config = dict(
    arch='convnext',
    model='image denoising model',
    dataset='aerial photos of the United States (SatlasPretrain)',
    train_examples=101725,
    image_size=32,
    crop_scale_min=1,
    horizontal_flip=True,
    task='denoising',
    loss='charbonnier',
    noise_std=0.2,
    isotropic=False,
    norm='layernorm',
    activation='gelu',
    mlp_ratio=4,
    inner_norm=False,
    patch_size=[1, 1],
    depths=[16],
    widths=[80],
    kernel_size=7,
    init='trunc_normal_002',
    residual_init='zero_last',
    optimizer='cautious_adamw',
    lr=0.0022,
    beta1=0.9,
    beta2=0.99,
    eps=1e-08,
    grad_clip=1.0,
    gradient_centralization=True,
    steps=6500,
    batch_size=256,
    epochs=16.4,
    lr_schedule='wsd_sqrt',
    decay_fraction=0.2,
    final_lr_fraction=0,
    warmup_steps=1300,
    weight_decay=0.2,
)
Rows from block 12 of a small image denoising model, named by matrix and row number. Rows with one number belong to one neuron. Each number is 200 + 40 x the weight over its row's rms, rounded and kept within 0 to 999. All counts start at 0.
After each neuron's rows are labels from the 100 images, of 14848, where the neuron reaches its highest value: "lies over" is the class under the peak. Only what is clearly more common there than usual is listed. The data: aerial photos of the United States (SatlasPretrain). In brackets: how many of the 100, against the usual share in percent.
# fc1: MLP up (model.blocks.12.mlp.fc1.weight, 320x80), inputs 0-79
# fc2: MLP down (model.blocks.12.mlp.fc2.weight, 80x320, transposed), outputs 0-79

fc1.248,151,225,199,287,127,239,279,185,196,201,265,169,148,139,175,192,184,132,200,161,250,243,187,188,253,145,246,200,264,249,158,192,253,256,274,210,124,228,245,232,182,196,228,220,179,238,185,184,238,204,234,190,181,274,215,178,220,215,209,221,215,182,183,201,179,205,183,259,239,207,255,205,145,144,157,196,144,201,248,276
fc2.248,214,181,182,152,160,164,246,236,244,231,159,204,307,249,108,229,202,277,198,182,236,203,244,150,188,253,160,189,165,205,253,230,231,128,213,232,254,161,194,162,202,233,180,172,186,258,183,172,166,191,259,276,227,180,187,226,256,263,174,163,145,168,184,171,127,178,186,201,188,174,171,120,188,248,156,224,223,240,232,216
lies over: building (32 vs 5)

fc1.24,189,248,242,191,238,224,222,249,238,233,241,243,231,236,259,211,238,206,207,195,230,198,182,225,246,228,196,253,243,221,214,222,273,212,223,243,246,198,250,230,216,232,236,243,252,248,242,261,263,255,201,262,256,262,279,218,228,253,225,249,224,220,221,250,192,263,236,227,220,246,224,235,216,270,250,269,243,155,231,261
fc2.24,194,206,197,197,200,211,191,195,195,202,204,215,197,205,205,205,199,205,203,202,196,203,0,202,191,193,215,203,211,206,193,202,195,195,190,195,203,202,199,204,199,200,199,211,193,199,202,201,197,204,195,200,194,197,204,190,189,199,201,200,202,212,201,202,204,201,196,201,198,193,209,213,209,202,212,200,197,404,198,205
lies over: road (26 vs 2.9)

fc1.298,192,253,241,193,226,221,228,254,229,251,238,248,232,239,260,206,240,196,203,185,242,201,182,225,243,225,193,249,251,225,210,217,262,220,227,253,253,197,248,233,220,226,233,250,253,256,237,260,267,237,203,270,266,248,281,210,230,246,218,249,230,211,220,243,188,258,229,233,223,250,225,235,217,259,251,270,240,154,234,256
fc2.298,193,206,198,196,198,210,189,197,190,199,208,213,194,208,206,200,198,204,203,198,197,199,0,204,189,195,214,204,206,207,196,204,202,193,191,193,203,203,200,201,200,197,204,214,197,200,202,198,198,207,192,202,188,199,204,192,191,200,205,202,205,211,202,202,205,204,195,199,196,195,210,216,208,206,212,202,196,407,201,200
lies over: road (26 vs 2.9)

fc1.130,202,207,264,241,210,225,199,201,125,212,245,258,281,151,201,139,240,206,294,235,287,148,136,218,278,156,206,220,173,261,218,256,178,190,165,221,193,172,223,251,148,139,207,231,199,260,150,193,210,158,199,188,211,194,213,232,157,218,188,204,221,168,195,221,210,156,138,190,251,249,276,183,189,223,146,208,216,205,277,177
fc2.130,172,144,265,220,211,173,254,181,204,219,207,207,201,248,157,160,191,178,170,190,222,197,248,228,226,186,183,160,212,218,213,246,197,184,209,223,211,159,204,250,196,202,244,232,249,236,199,202,196,174,269,175,217,188,230,259,291,238,170,196,177,182,188,245,273,218,204,146,216,230,92,141,59,249,98,171,155,201,226,233
lies over: building (26 vs 5)

fc1.262,195,264,255,188,220,226,218,265,224,243,248,252,240,239,250,203,239,195,216,177,231,203,184,224,236,238,191,249,245,241,206,218,265,218,226,240,255,188,245,226,220,217,238,240,259,260,235,266,274,243,199,268,264,252,269,208,224,238,220,250,225,215,215,247,193,257,213,229,228,228,231,230,221,258,251,273,235,151,241,259
fc2.262,194,206,202,198,200,209,189,196,188,196,208,212,193,208,205,200,198,206,203,198,196,201,0,208,186,196,213,202,203,207,197,204,200,195,193,193,202,203,199,198,205,196,202,216,199,199,201,197,199,207,191,203,191,195,203,193,195,200,210,203,206,210,200,199,203,201,195,198,196,193,208,215,211,206,212,198,196,402,202,202
lies over: road (26 vs 2.9)

fc1.106,170,228,170,200,235,200,201,196,155,205,170,267,278,187,214,170,177,147,200,213,250,160,195,200,270,185,121,213,246,186,198,270,163,189,253,230,187,221,337,197,193,248,218,237,250,282,210,194,185,207,254,169,245,196,200,175,191,232,190,208,171,203,125,144,206,221,167,161,227,259,187,288,121,204,156,233,243,208,210,219
fc2.106,191,215,194,220,258,167,248,209,250,191,215,185,265,234,225,157,196,131,205,134,206,101,217,217,276,177,137,150,179,215,158,170,179,228,206,193,164,189,213,197,176,184,223,207,276,190,167,203,209,254,237,166,153,249,257,236,229,266,167,232,198,161,259,275,213,266,195,219,271,241,234,126,188,180,158,162,123,206,244,205
lies over: road (26 vs 2.9)

fc1.37,214,205,193,259,243,232,266,212,243,217,237,261,237,265,235,159,178,206,199,186,205,116,222,188,230,249,220,204,278,242,184,234,189,244,272,249,206,159,217,238,218,207,205,239,255,172,252,173,218,228,232,243,296,258,237,205,202,234,213,238,283,246,256,247,170,213,202,244,263,229,215,254,219,218,246,233,223,142,202,260
fc2.37,205,214,197,198,198,195,192,210,210,208,182,211,195,190,189,216,197,217,202,221,198,184,0,205,208,205,196,201,212,201,203,197,187,197,204,201,188,191,199,195,198,201,180,205,194,200,200,202,187,192,207,198,189,211,218,190,203,192,202,203,202,213,190,184,202,207,205,207,209,198,208,188,201,187,210,201,193,398,215,214
lies over: crop field (25 vs 7)

fc1.273,193,251,242,206,223,237,227,239,235,243,253,233,237,235,243,218,226,198,217,195,232,204,193,227,242,235,202,253,254,218,212,227,274,230,229,245,249,193,243,226,235,240,251,252,257,261,242,264,255,241,209,266,261,264,269,214,223,253,223,247,233,219,232,242,202,256,220,242,220,241,213,240,210,261,247,266,233,148,227,259
fc2.273,197,208,198,199,196,202,189,196,193,205,199,212,197,201,206,206,197,214,200,209,198,198,0,203,194,195,211,205,209,206,193,201,196,193,196,197,199,202,198,202,196,197,197,211,195,200,200,200,196,206,194,200,194,200,208,192,196,200,205,203,206,213,197,200,201,203,197,201,197,189,211,211,210,199,212,198,199,404,198,204
lies over: road (25 vs 2.9)

fc1.101,189,176,220,298,277,273,232,215,216,198,209,267,272,211,184,163,149,192,253,197,223,196,125,218,286,166,143,164,228,264,202,269,172,210,184,225,157,216,208,272,125,166,223,252,203,208,179,133,203,157,215,249,201,205,183,193,155,220,183,163,223,184,167,217,186,201,149,168,234,248,281,208,218,187,116,206,173,197,229,193
fc2.101,195,204,224,188,218,135,268,222,279,239,216,225,205,217,148,177,199,178,158,177,230,185,232,212,232,191,120,154,202,196,219,260,192,178,209,207,256,130,220,206,208,222,211,214,225,193,155,215,185,171,274,194,229,181,207,211,270,264,168,197,168,160,207,227,220,240,229,195,227,223,140,83,130,266,66,202,200,215,222,254
lies over: building (26 vs 5)

fc1.63,220,202,209,246,256,235,251,184,236,221,272,272,238,246,231,149,159,169,211,148,199,133,221,198,251,197,226,192,269,241,186,253,201,264,273,240,221,166,236,247,241,217,176,228,251,180,230,156,206,214,218,216,294,267,230,206,192,231,209,217,266,243,278,235,164,219,195,257,254,217,166,256,207,229,241,211,212,147,199,250
fc2.63,201,216,202,197,201,187,190,216,212,211,167,214,203,192,186,213,196,222,201,232,196,183,0,199,217,216,190,199,219,199,201,203,198,198,209,204,191,195,204,199,195,207,179,203,202,203,201,191,185,189,203,193,189,213,219,187,205,189,197,207,196,210,186,187,207,201,202,207,205,187,221,191,198,180,207,202,196,410,214,210
lies over: crop field (25 vs 7)

fc1.277,163,255,242,195,225,225,231,254,230,230,238,252,225,215,276,196,243,193,171,155,226,176,200,225,231,220,183,242,241,248,213,199,251,185,228,259,251,161,231,224,186,223,221,228,245,259,226,237,271,271,185,287,258,243,270,197,224,242,216,243,223,216,227,246,163,247,234,221,244,219,247,220,229,249,244,265,254,159,252,271
fc2.277,198,197,200,197,201,215,191,197,194,193,207,216,194,208,198,209,201,211,200,194,197,200,0,204,185,196,214,201,207,207,198,197,192,191,192,194,204,200,204,202,206,195,199,205,195,206,198,200,200,207,196,207,194,198,208,184,197,206,202,201,201,206,198,199,200,196,198,201,203,194,208,206,204,209,208,198,195,399,200,208
lies over: road (27 vs 2.9)

fc1.183,149,189,231,248,216,232,203,244,218,277,216,244,198,225,201,173,143,147,215,131,210,185,167,213,276,218,296,221,260,187,273,270,191,214,238,201,179,220,264,232,181,190,214,170,211,182,205,171,190,216,256,188,195,195,215,207,186,248,220,138,145,198,182,268,168,189,228,219,288,208,301,201,217,204,116,226,174,208,291,214
fc2.183,233,155,201,200,241,164,279,269,260,229,181,191,195,198,102,235,151,254,190,173,224,186,302,172,243,196,160,177,203,259,231,199,201,122,234,269,198,102,221,212,221,236,203,134,178,206,149,191,223,212,239,259,165,210,225,209,208,266,174,183,164,175,251,206,237,148,211,205,276,158,202,143,156,208,171,201,200,187,221,228
lies over: building (25 vs 5)

fc1.149,187,254,221,183,235,223,221,255,220,241,243,235,239,232,262,218,237,205,200,191,239,180,184,227,243,225,190,251,256,227,210,227,260,230,226,247,262,194,240,221,237,230,235,254,252,258,232,266,271,253,199,269,264,254,274,211,220,247,215,255,235,213,218,245,192,239,218,227,222,245,220,235,199,259,254,272,241,154,232,259
fc2.149,192,206,199,202,200,212,191,193,183,198,204,206,197,209,208,200,200,204,209,203,196,194,0,209,189,195,215,200,202,205,197,200,201,196,191,194,200,207,196,197,199,193,204,215,201,197,205,202,202,208,192,202,188,199,203,194,194,202,202,209,209,208,203,199,205,206,194,198,191,196,212,223,212,203,210,205,195,405,199,195
lies over: road (25 vs 2.9)

fc1.283,187,246,223,188,226,221,231,245,230,238,245,236,234,242,268,221,226,211,201,183,237,200,187,225,244,217,178,268,249,229,205,209,267,226,230,243,255,198,255,228,236,226,249,258,252,255,240,267,272,242,196,268,268,254,274,207,212,243,209,248,234,215,222,241,190,253,229,219,228,233,218,233,200,251,247,268,247,149,232,264
fc2.283,191,206,198,202,197,210,191,196,187,203,202,209,197,206,204,202,199,202,207,209,197,196,0,203,195,197,211,201,207,207,198,200,201,195,192,193,200,206,195,197,198,198,198,211,198,197,203,201,194,205,190,201,190,198,204,191,193,199,200,204,209,211,200,199,206,206,197,200,193,195,211,219,213,201,208,201,197,405,199,200
lies over: road (25 vs 2.9)

fc1.287,184,255,236,192,242,227,223,255,236,248,240,245,234,236,239,210,232,209,201,180,242,185,183,227,236,224,191,255,250,222,212,222,262,222,230,248,258,195,247,225,224,219,242,243,261,265,236,261,282,248,199,264,260,258,278,211,228,245,224,249,230,218,214,245,193,255,219,227,229,237,222,228,210,263,248,271,242,153,231,252
fc2.287,195,205,200,199,201,212,189,195,190,198,208,211,196,207,208,202,201,207,204,199,196,197,0,207,187,195,213,202,202,206,195,201,197,195,191,193,199,206,199,200,200,196,202,214,198,201,200,200,199,206,192,203,191,194,203,191,194,202,204,207,206,210,202,202,201,202,195,199,195,194,211,217,211,205,214,201,196,405,198,200
lies over: road (29 vs 2.9)

fc1.30,190,202,150,223,278,211,254,185,233,198,238,257,244,228,224,178,136,169,178,175,187,172,246,143,261,221,194,183,262,244,183,235,208,226,252,223,202,147,319,228,230,227,209,252,252,200,251,199,206,236,215,230,272,246,257,173,203,231,210,256,225,232,243,159,173,280,190,255,262,208,191,257,196,217,242,249,248,164,179,231
fc2.30,190,205,183,200,215,194,177,218,206,200,175,205,212,200,207,216,209,214,215,215,190,170,0,200,216,217,186,197,215,210,207,204,199,188,205,195,192,200,186,190,197,193,182,213,211,205,205,192,191,195,193,192,185,210,213,175,193,199,214,203,194,212,196,202,197,206,209,211,205,194,232,183,220,176,204,203,183,413,221,213
lies over: road (27 vs 2.9)

fc1.296,140,213,226,222,155,196,236,246,184,271,218,156,161,234,179,227,147,159,239,175,262,259,173,201,215,163,263,228,242,245,232,157,199,256,234,219,280,238,249,228,178,192,232,191,210,223,230,192,250,236,240,162,175,209,203,225,228,211,235,194,163,177,140,232,143,238,209,191,286,236,282,182,128,145,159,249,172,203,219,293
fc2.296,237,211,184,160,238,217,193,239,226,217,190,155,212,177,101,256,183,230,169,187,196,242,301,147,218,205,157,207,189,258,249,193,270,118,244,155,216,183,153,152,199,223,145,218,167,223,120,131,231,226,231,274,189,200,203,265,195,244,237,139,242,236,229,148,198,158,227,164,220,173,144,169,213,250,228,222,217,179,247,203
lies over: building (25 vs 5)

fc1.278,229,209,176,258,234,228,256,196,219,215,263,272,262,251,227,143,164,168,223,185,221,134,226,191,218,220,188,209,275,231,159,246,194,290,274,242,237,168,228,237,266,210,182,239,255,198,253,162,209,193,222,235,311,242,226,205,193,230,204,230,284,250,246,227,188,195,175,242,225,213,176,247,159,209,226,223,217,144,195,230
fc2.278,194,213,199,206,199,190,186,222,206,208,175,203,200,195,194,206,200,210,201,222,190,178,0,209,206,210,193,199,210,205,207,205,203,194,210,198,192,198,201,192,193,191,183,213,212,201,200,189,193,197,200,186,178,221,220,194,204,194,200,210,209,206,191,186,213,219,206,204,199,193,220,193,203,195,199,204,191,409,222,205
lies over: crop field (26 vs 7)

fc1.240,155,206,194,328,168,257,270,185,246,225,221,217,153,199,190,200,157,110,191,152,234,289,171,161,250,152,244,220,246,272,209,220,245,240,276,194,174,230,224,234,214,213,222,216,153,195,189,168,254,183,217,201,184,271,228,199,200,217,222,167,184,207,213,183,173,230,226,245,263,191,279,195,163,176,145,227,158,202,225,261
fc2.240,212,171,184,204,194,152,227,255,272,219,211,233,266,215,107,234,203,258,218,187,232,211,258,131,205,224,139,240,180,204,257,219,220,109,184,223,272,133,243,154,203,264,193,152,181,222,162,186,176,188,243,242,217,178,222,224,209,276,182,160,117,189,181,182,157,206,210,222,211,132,191,111,207,232,143,207,215,251,209,215
lies over: building (27 vs 5)

fc1.48,160,186,182,230,168,251,303,199,130,199,166,116,183,239,220,166,150,171,217,140,226,121,193,195,228,169,247,206,311,205,168,225,224,236,229,228,210,173,228,229,205,151,161,202,187,188,214,198,237,301,283,200,214,234,217,197,225,206,188,209,276,209,244,230,139,189,148,181,243,209,255,251,196,133,170,224,188,199,210,227
fc2.48,223,284,165,142,207,201,164,291,167,217,259,187,202,151,183,239,215,288,159,187,165,193,236,184,233,254,246,229,167,184,254,228,259,193,249,250,207,226,128,223,202,142,204,187,165,180,164,174,234,162,268,252,221,205,138,233,211,186,189,171,249,151,164,132,164,122,211,209,217,166,160,138,168,248,187,253,235,227,215,182
lies over: crop field (30 vs 7)