{
  "model": "image denoising model",
  "dataset": "aerial photos of the United States (SatlasPretrain)",
  "train_examples": 101725,
  "image_size": 32,
  "crop_scale_min": 1,
  "horizontal_flip": true,
  "task": "denoising",
  "loss": "charbonnier",
  "noise_std": 0.2,
  "arch": "convnext",
  "isotropic": false,
  "norm": "layernorm",
  "hidden_act": "gelu",
  "mlp_ratio": 4,
  "inner_norm": false,
  "patch_size": [1, 1],
  "depths": [16],
  "widths": [80],
  "kernel_size": 7,
  "init": "trunc_normal_002",
  "residual_init": "zero_last",
  "optimizer": "cautious_adamw",
  "learning_rate": 0.0022,
  "beta1": 0.9,
  "beta2": 0.99,
  "eps": 1e-08,
  "max_grad_norm": 1.0,
  "gradient_centralization": true,
  "max_steps": 6500,
  "batch_size": 256,
  "epochs": 16.4,
  "lr_schedule": "wsd_sqrt",
  "decay_fraction": 0.2,
  "final_lr_fraction": 0,
  "warmup_steps": 1300,
  "weight_decay": 0.2
}
Rows from block 7 of a small image denoising model, named by matrix and row number. Rows with one number belong to one neuron. Each number is 50 + 12 x the weight over its row's rms, rounded and kept within 0 to 99. All counts start at 0.
After each neuron's rows are labels from the 100 images, of 14848, where the neuron reaches its highest value: "peak on" is the class under the peak. Only what is clearly more common there than usual is listed. The data: aerial photos of the United States (SatlasPretrain). In brackets: how many of the 100, against the usual share in percent.
# fc1: MLP up (model.blocks.7.mlp.fc1.weight, 320x80), inputs 0-79
# fc2: MLP down (model.blocks.7.mlp.fc2.weight, 80x320, transposed), outputs 0-79

fc1.182:44 65 12 54 41 77 46 47 52 59 44 58 55 30 55 58 49 35 55 51 60 45 49 26 52 64 54 53 69 40 69 33 66 44 44 62 57 69 53 58 31 58 39 50 27 57 71 65 35 45 43 43 46 44 57 56 64 47 53 43 24 66 31 59 34 40 61 34 54 55 37 57 43 51 54 52 42 49 52 56
fc2.182:39 38 58 57 57 59 63 49 49 64 67 59 48 52 38 46 42 37 54 42 46 53 35 40 48 45 54 38 58 19 34 62 61 56 60 72 50 38 52 63 39 56 57 61 55 51 24 51 80 58 62 41 51 48 63 48 29 53 54 54 21 56 52 38 47 49 67 63 65 66 27 45 45 40 41 36 22 44 41 48
peak on: building (26 vs 5)

fc1.46:65 40 65 64 58 51 44 59 45 53 56 44 47 87 48 60 43 53 41 45 41 54 45 64 55 18 49 66 33 43 19 71 28 63 47 37 40 47 36 48 52 38 49 45 63 54 19 33 49 54 62 49 59 46 43 45 44 43 63 61 58 31 43 41 62 64 48 50 45 39 63 37 53 52 63 53 56 60 38 41
fc2.46:24 56 49 58 58 65 51 56 45 58 58 54 50 43 44 39 40 38 48 39 56 46 55 49 52 75 49 44 50 25 50 73 64 47 65 77 54 48 49 59 51 51 59 56 64 50 10 65 73 47 71 43 46 50 64 57 31 43 59 60 28 68 56 44 42 48 66 36 52 57 36 49 38 53 49 40 29 48 53 39
peak on: road (35 vs 2.9)

fc1.52:47 46 65 42 57 55 53 53 57 34 47 44 38 66 48 54 43 57 55 43 00 40 47 68 51 58 59 64 43 46 28 56 51 44 72 50 39 67 35 43 45 55 41 32 61 49 55 61 65 60 52 57 51 42 44 45 43 42 54 56 48 56 60 42 36 58 56 57 54 52 47 37 55 49 49 50 47 36 05 52
fc2.52:53 59 59 65 47 58 39 47 49 69 40 61 52 51 46 56 50 42 40 63 99 55 55 45 55 52 53 57 46 44 48 55 55 54 81 56 50 46 61 54 53 73 41 48 59 54 40 42 57 55 54 38 45 47 74 44 54 50 49 40 52 58 31 51 52 57 56 61 73 51 56 59 45 60 54 55 49 46 19 42
peak on: crop field (28 vs 7)

fc1.227:38 47 71 46 58 50 38 31 64 21 59 39 53 63 52 43 46 49 17 47 51 67 59 46 38 52 74 60 56 46 34 49 67 61 65 59 40 77 39 52 51 56 35 64 57 65 45 63 55 67 61 54 59 27 60 57 49 42 65 54 45 54 56 51 44 49 23 57 35 66 47 55 47 44 50 55 46 59 26 54
fc2.227:54 50 67 67 56 46 30 33 49 59 40 54 57 40 63 40 60 42 44 68 55 67 61 38 69 53 44 73 37 62 64 71 45 49 60 50 46 40 60 49 56 68 41 53 68 58 45 40 49 45 28 33 64 30 51 39 65 39 58 48 42 51 53 51 22 49 76 50 48 31 65 58 41 59 69 45 53 46 33 32
peak on: road (28 vs 2.9)

fc1.151:56 52 26 45 37 66 54 47 68 44 32 38 49 25 52 45 53 57 30 57 63 40 59 48 50 53 41 41 62 43 59 60 41 74 58 30 56 65 24 55 54 47 54 42 28 56 43 41 44 55 47 33 53 63 49 43 57 43 63 47 61 51 85 53 80 23 50 45 44 47 62 35 55 56 63 57 49 53 54 41
fc2.151:49 51 20 62 46 74 25 57 51 60 70 50 43 38 58 29 44 45 47 62 46 51 47 38 47 55 52 45 56 34 37 45 35 74 47 44 60 38 50 59 47 42 44 53 63 44 68 40 73 44 73 43 49 56 45 52 53 32 53 39 60 35 28 39 53 39 63 81 45 57 27 51 49 59 31 54 65 48 46 47
peak on: building (29 vs 5)

fc1.214:19 39 84 57 42 59 58 74 31 65 34 41 44 73 49 62 57 64 47 33 41 58 51 58 67 20 52 64 64 52 52 39 29 50 43 45 51 34 54 29 48 64 48 30 52 48 62 39 35 39 53 53 58 49 54 55 57 52 45 64 44 46 61 58 47 61 50 57 47 48 55 35 51 58 71 54 58 54 46 36
fc2.214:60 57 35 40 40 35 50 63 64 47 24 42 41 59 68 53 56 52 58 68 68 41 44 50 61 39 47 39 60 80 49 33 50 51 51 35 61 54 61 40 58 48 35 40 50 40 69 39 41 40 44 62 43 55 43 49 73 56 59 34 68 26 52 59 47 55 31 59 53 60 62 31 70 49 35 59 72 38 44 65
peak on: road (36 vs 2.9)

fc1.165:43 73 52 58 59 63 54 44 52 59 59 44 43 55 58 34 53 49 23 64 44 43 47 53 55 53 68 62 57 68 57 40 70 38 28 53 46 56 43 33 68 49 46 53 48 74 41 33 50 72 37 67 66 23 63 51 38 49 44 59 45 47 40 36 34 34 58 70 21 45 47 54 51 63 60 50 41 55 41 49
fc2.165:36 38 41 47 58 47 36 54 67 71 41 51 39 62 56 58 37 63 52 62 39 59 62 62 46 56 73 56 63 50 58 46 66 47 54 62 41 68 45 66 59 33 53 38 50 33 63 79 40 53 50 54 40 58 45 25 53 45 57 40 46 50 55 60 55 37 34 39 23 50 62 37 46 42 30 26 55 41 24 62
peak on: building (34 vs 5)

fc1.95:47 46 41 45 72 59 59 42 65 38 54 74 51 44 63 48 39 58 47 48 80 46 49 31 67 63 63 57 35 43 40 66 65 60 58 40 58 29 49 59 31 77 40 40 39 49 42 69 78 81 57 67 58 59 53 38 39 48 52 37 54 55 41 57 44 45 65 50 50 46 51 40 63 60 57 53 60 49 49 38
fc2.95:61 49 44 53 37 66 55 52 43 49 23 52 53 54 65 63 68 51 47 54 49 41 45 32 49 68 54 56 59 45 43 73 53 57 44 44 54 63 69 48 50 58 45 70 70 27 35 41 24 42 39 40 53 43 59 26 75 53 65 36 60 44 40 55 61 62 36 71 39 28 46 28 57 46 59 54 61 60 51 54
peak on: crop field (46 vs 7)

fc1.177:44 60 33 52 81 69 55 38 55 49 60 49 44 12 54 42 28 59 36 53 44 38 58 42 57 56 51 63 32 41 42 81 57 57 58 43 52 50 46 61 48 48 41 38 43 53 45 62 80 82 44 55 48 57 44 49 51 40 50 39 59 30 41 56 46 33 58 58 60 46 58 44 62 31 41 49 51 54 42 42
fc2.177:67 46 39 47 39 70 67 51 46 52 35 43 61 57 51 66 65 48 51 49 40 45 37 38 50 61 57 41 49 41 37 52 72 41 40 47 85 49 58 47 54 55 44 61 68 41 04 48 31 43 47 50 50 50 59 35 48 46 49 33 66 39 40 46 51 51 32 65 55 33 52 44 58 40 65 52 71 71 49 47
peak on: building (33 vs 5)

fc1.87:28 61 42 51 49 56 79 41 56 56 41 46 51 44 52 47 44 49 67 58 64 26 56 43 56 53 59 38 60 42 27 51 67 53 64 28 52 70 46 50 56 57 11 47 31 58 64 39 45 54 39 71 33 66 64 54 49 50 62 22 59 57 57 60 51 49 61 54 58 52 64 46 63 54 62 47 36 49 51 59
fc2.87:54 41 33 32 43 66 51 46 33 44 69 41 35 70 49 44 69 37 41 30 48 37 39 40 46 54 54 42 73 59 59 40 48 58 51 30 32 54 63 54 68 50 59 72 62 46 44 45 48 45 44 57 50 31 54 64 39 40 45 36 60 38 56 43 52 68 47 55 46 75 40 32 78 52 56 44 36 63 64 70
peak on: building (35 vs 5)

fc1.215:71 46 38 52 54 44 59 68 42 49 40 75 49 29 46 47 62 52 67 44 38 28 60 44 58 56 38 32 41 35 60 41 08 29 49 46 27 54 69 34 65 40 45 60 39 52 57 38 43 56 51 42 56 57 47 41 45 56 59 33 50 50 60 40 66 27 56 48 40 52 40 51 50 33 40 39 41 53 43 39
fc2.215:55 60 30 50 49 63 45 61 53 40 46 28 55 55 33 61 41 66 50 31 52 64 35 44 50 75 43 67 24 45 55 64 27 37 52 66 34 42 53 67 66 60 43 30 41 56 42 63 51 48 52 62 73 44 50 55 60 46 39 54 37 38 38 45 58 39 52 25 49 39 45 28 41 54 56 52 75 60 54 50
peak on: building (47 vs 5)

fc1.88:50 51 49 35 52 66 78 59 38 53 43 56 54 46 57 65 65 38 72 33 43 57 47 42 60 49 36 39 55 42 41 47 53 42 70 48 48 58 42 57 84 49 36 48 42 49 41 33 50 76 42 50 54 92 40 44 57 46 59 32 51 45 35 45 70 52 62 58 59 67 59 45 63 38 46 50 62 45 34 41
fc2.88:46 66 56 36 53 64 42 45 48 57 63 59 52 72 47 51 41 35 59 36 56 51 47 61 62 39 43 55 38 54 48 58 51 46 44 42 47 44 67 46 80 52 55 63 53 17 59 49 51 49 36 56 70 05 40 53 46 41 53 38 43 54 77 52 62 62 45 35 51 70 53 43 47 60 68 61 42 68 47 36
peak on: building (42 vs 5)

fc1.81:55 54 36 51 39 49 41 43 40 72 56 53 11 28 45 60 42 48 47 57 57 57 58 70 58 27 45 41 45 43 45 63 41 60 60 73 59 67 67 25 45 60 54 55 50 52 34 34 48 47 51 46 37 36 64 37 43 52 55 44 50 46 30 58 60 31 36 41 49 41 49 48 45 61 69 55 55 57 18 56
fc2.81:62 47 53 54 49 50 52 49 55 66 52 54 92 42 73 51 54 60 62 49 41 48 52 46 68 42 49 68 29 40 52 42 35 52 33 68 58 43 40 45 21 53 51 45 46 57 61 63 54 59 39 44 41 48 44 48 79 61 31 55 66 72 50 46 58 42 59 37 32 27 43 45 34 57 40 49 45 53 47 29
peak on: building (28 vs 5)

fc1.221:71 64 25 53 42 42 52 33 93 45 53 62 54 40 55 59 57 48 52 48 52 47 51 41 56 68 45 43 66 68 44 47 57 26 62 65 32 40 52 51 45 49 54 37 24 45 49 53 31 52 41 46 49 51 52 42 51 57 46 19 49 28 69 60 23 37 58 47 43 52 46 56 47 53 55 47 49 68 52 48
fc2.221:37 54 51 52 53 30 63 58 57 45 44 70 45 56 50 35 24 54 56 50 58 60 50 62 50 19 41 52 35 65 55 34 52 53 45 58 50 51 14 48 50 50 45 18 37 49 37 73 58 69 55 68 57 61 31 30 47 65 36 43 40 52 41 66 53 42 55 44 45 49 64 66 46 65 46 48 68 44 52 44
peak on: crop field (35 vs 7)

fc1.298:38 58 60 49 37 52 51 59 42 64 53 36 39 51 64 52 23 48 66 52 56 53 62 50 49 68 59 50 43 47 40 65 53 40 33 38 55 54 35 37 38 30 44 37 26 99 56 56 57 59 25 47 43 52 48 51 45 60 60 43 40 55 41 30 54 42 60 61 27 59 46 44 56 67 53 49 43 43 44 57
fc2.298:46 38 47 43 57 47 65 48 62 47 36 47 44 20 46 51 66 48 40 38 65 44 36 48 62 56 45 39 55 51 57 55 45 39 61 43 48 46 62 34 37 60 44 55 59 99 52 35 50 46 48 53 40 65 53 65 43 71 52 60 31 63 48 50 33 45 54 34 76 44 64 66 47 58 48 53 48 56 78 56
peak on: building (46 vs 5)

fc1.64:38 52 68 50 51 68 46 61 47 43 47 53 23 60 35 52 69 67 50 44 49 55 60 20 52 51 74 54 75 42 47 51 31 59 66 41 53 31 44 40 32 45 65 40 46 43 51 54 43 66 58 58 48 58 54 46 57 47 56 60 67 49 46 61 71 56 67 59 43 52 63 51 47 81 33 52 62 67 30 58
fc2.64:59 56 34 73 49 42 33 46 47 29 59 59 05 61 48 56 55 45 45 62 34 59 38 47 31 64 63 52 71 42 39 60 39 68 75 46 56 39 64 62 68 56 44 53 60 33 53 52 57 52 56 45 51 54 50 31 44 48 55 52 48 37 31 51 44 61 44 52 60 68 59 30 54 55 58 47 57 67 44 63
peak on: road (26 vs 2.9)

fc1.224:44 52 32 56 52 73 15 41 59 60 45 34 26 35 61 57 66 38 51 49 54 45 58 40 54 67 82 55 49 62 42 46 64 55 63 47 56 44 35 58 45 75 48 42 26 41 69 56 41 66 49 65 55 37 53 49 65 48 49 56 41 64 30 67 56 42 51 59 47 53 52 55 70 63 42 43 57 51 61 59
fc2.224:43 48 74 68 69 59 43 35 55 47 64 69 46 42 62 38 49 48 62 27 39 46 33 44 52 39 62 64 51 54 56 55 59 53 43 42 52 42 52 50 61 51 54 57 59 31 42 35 65 66 37 45 54 44 49 25 52 50 52 55 40 48 43 52 66 53 50 51 52 52 78 42 40 56 45 28 23 93 38 48
peak on: building (33 vs 5)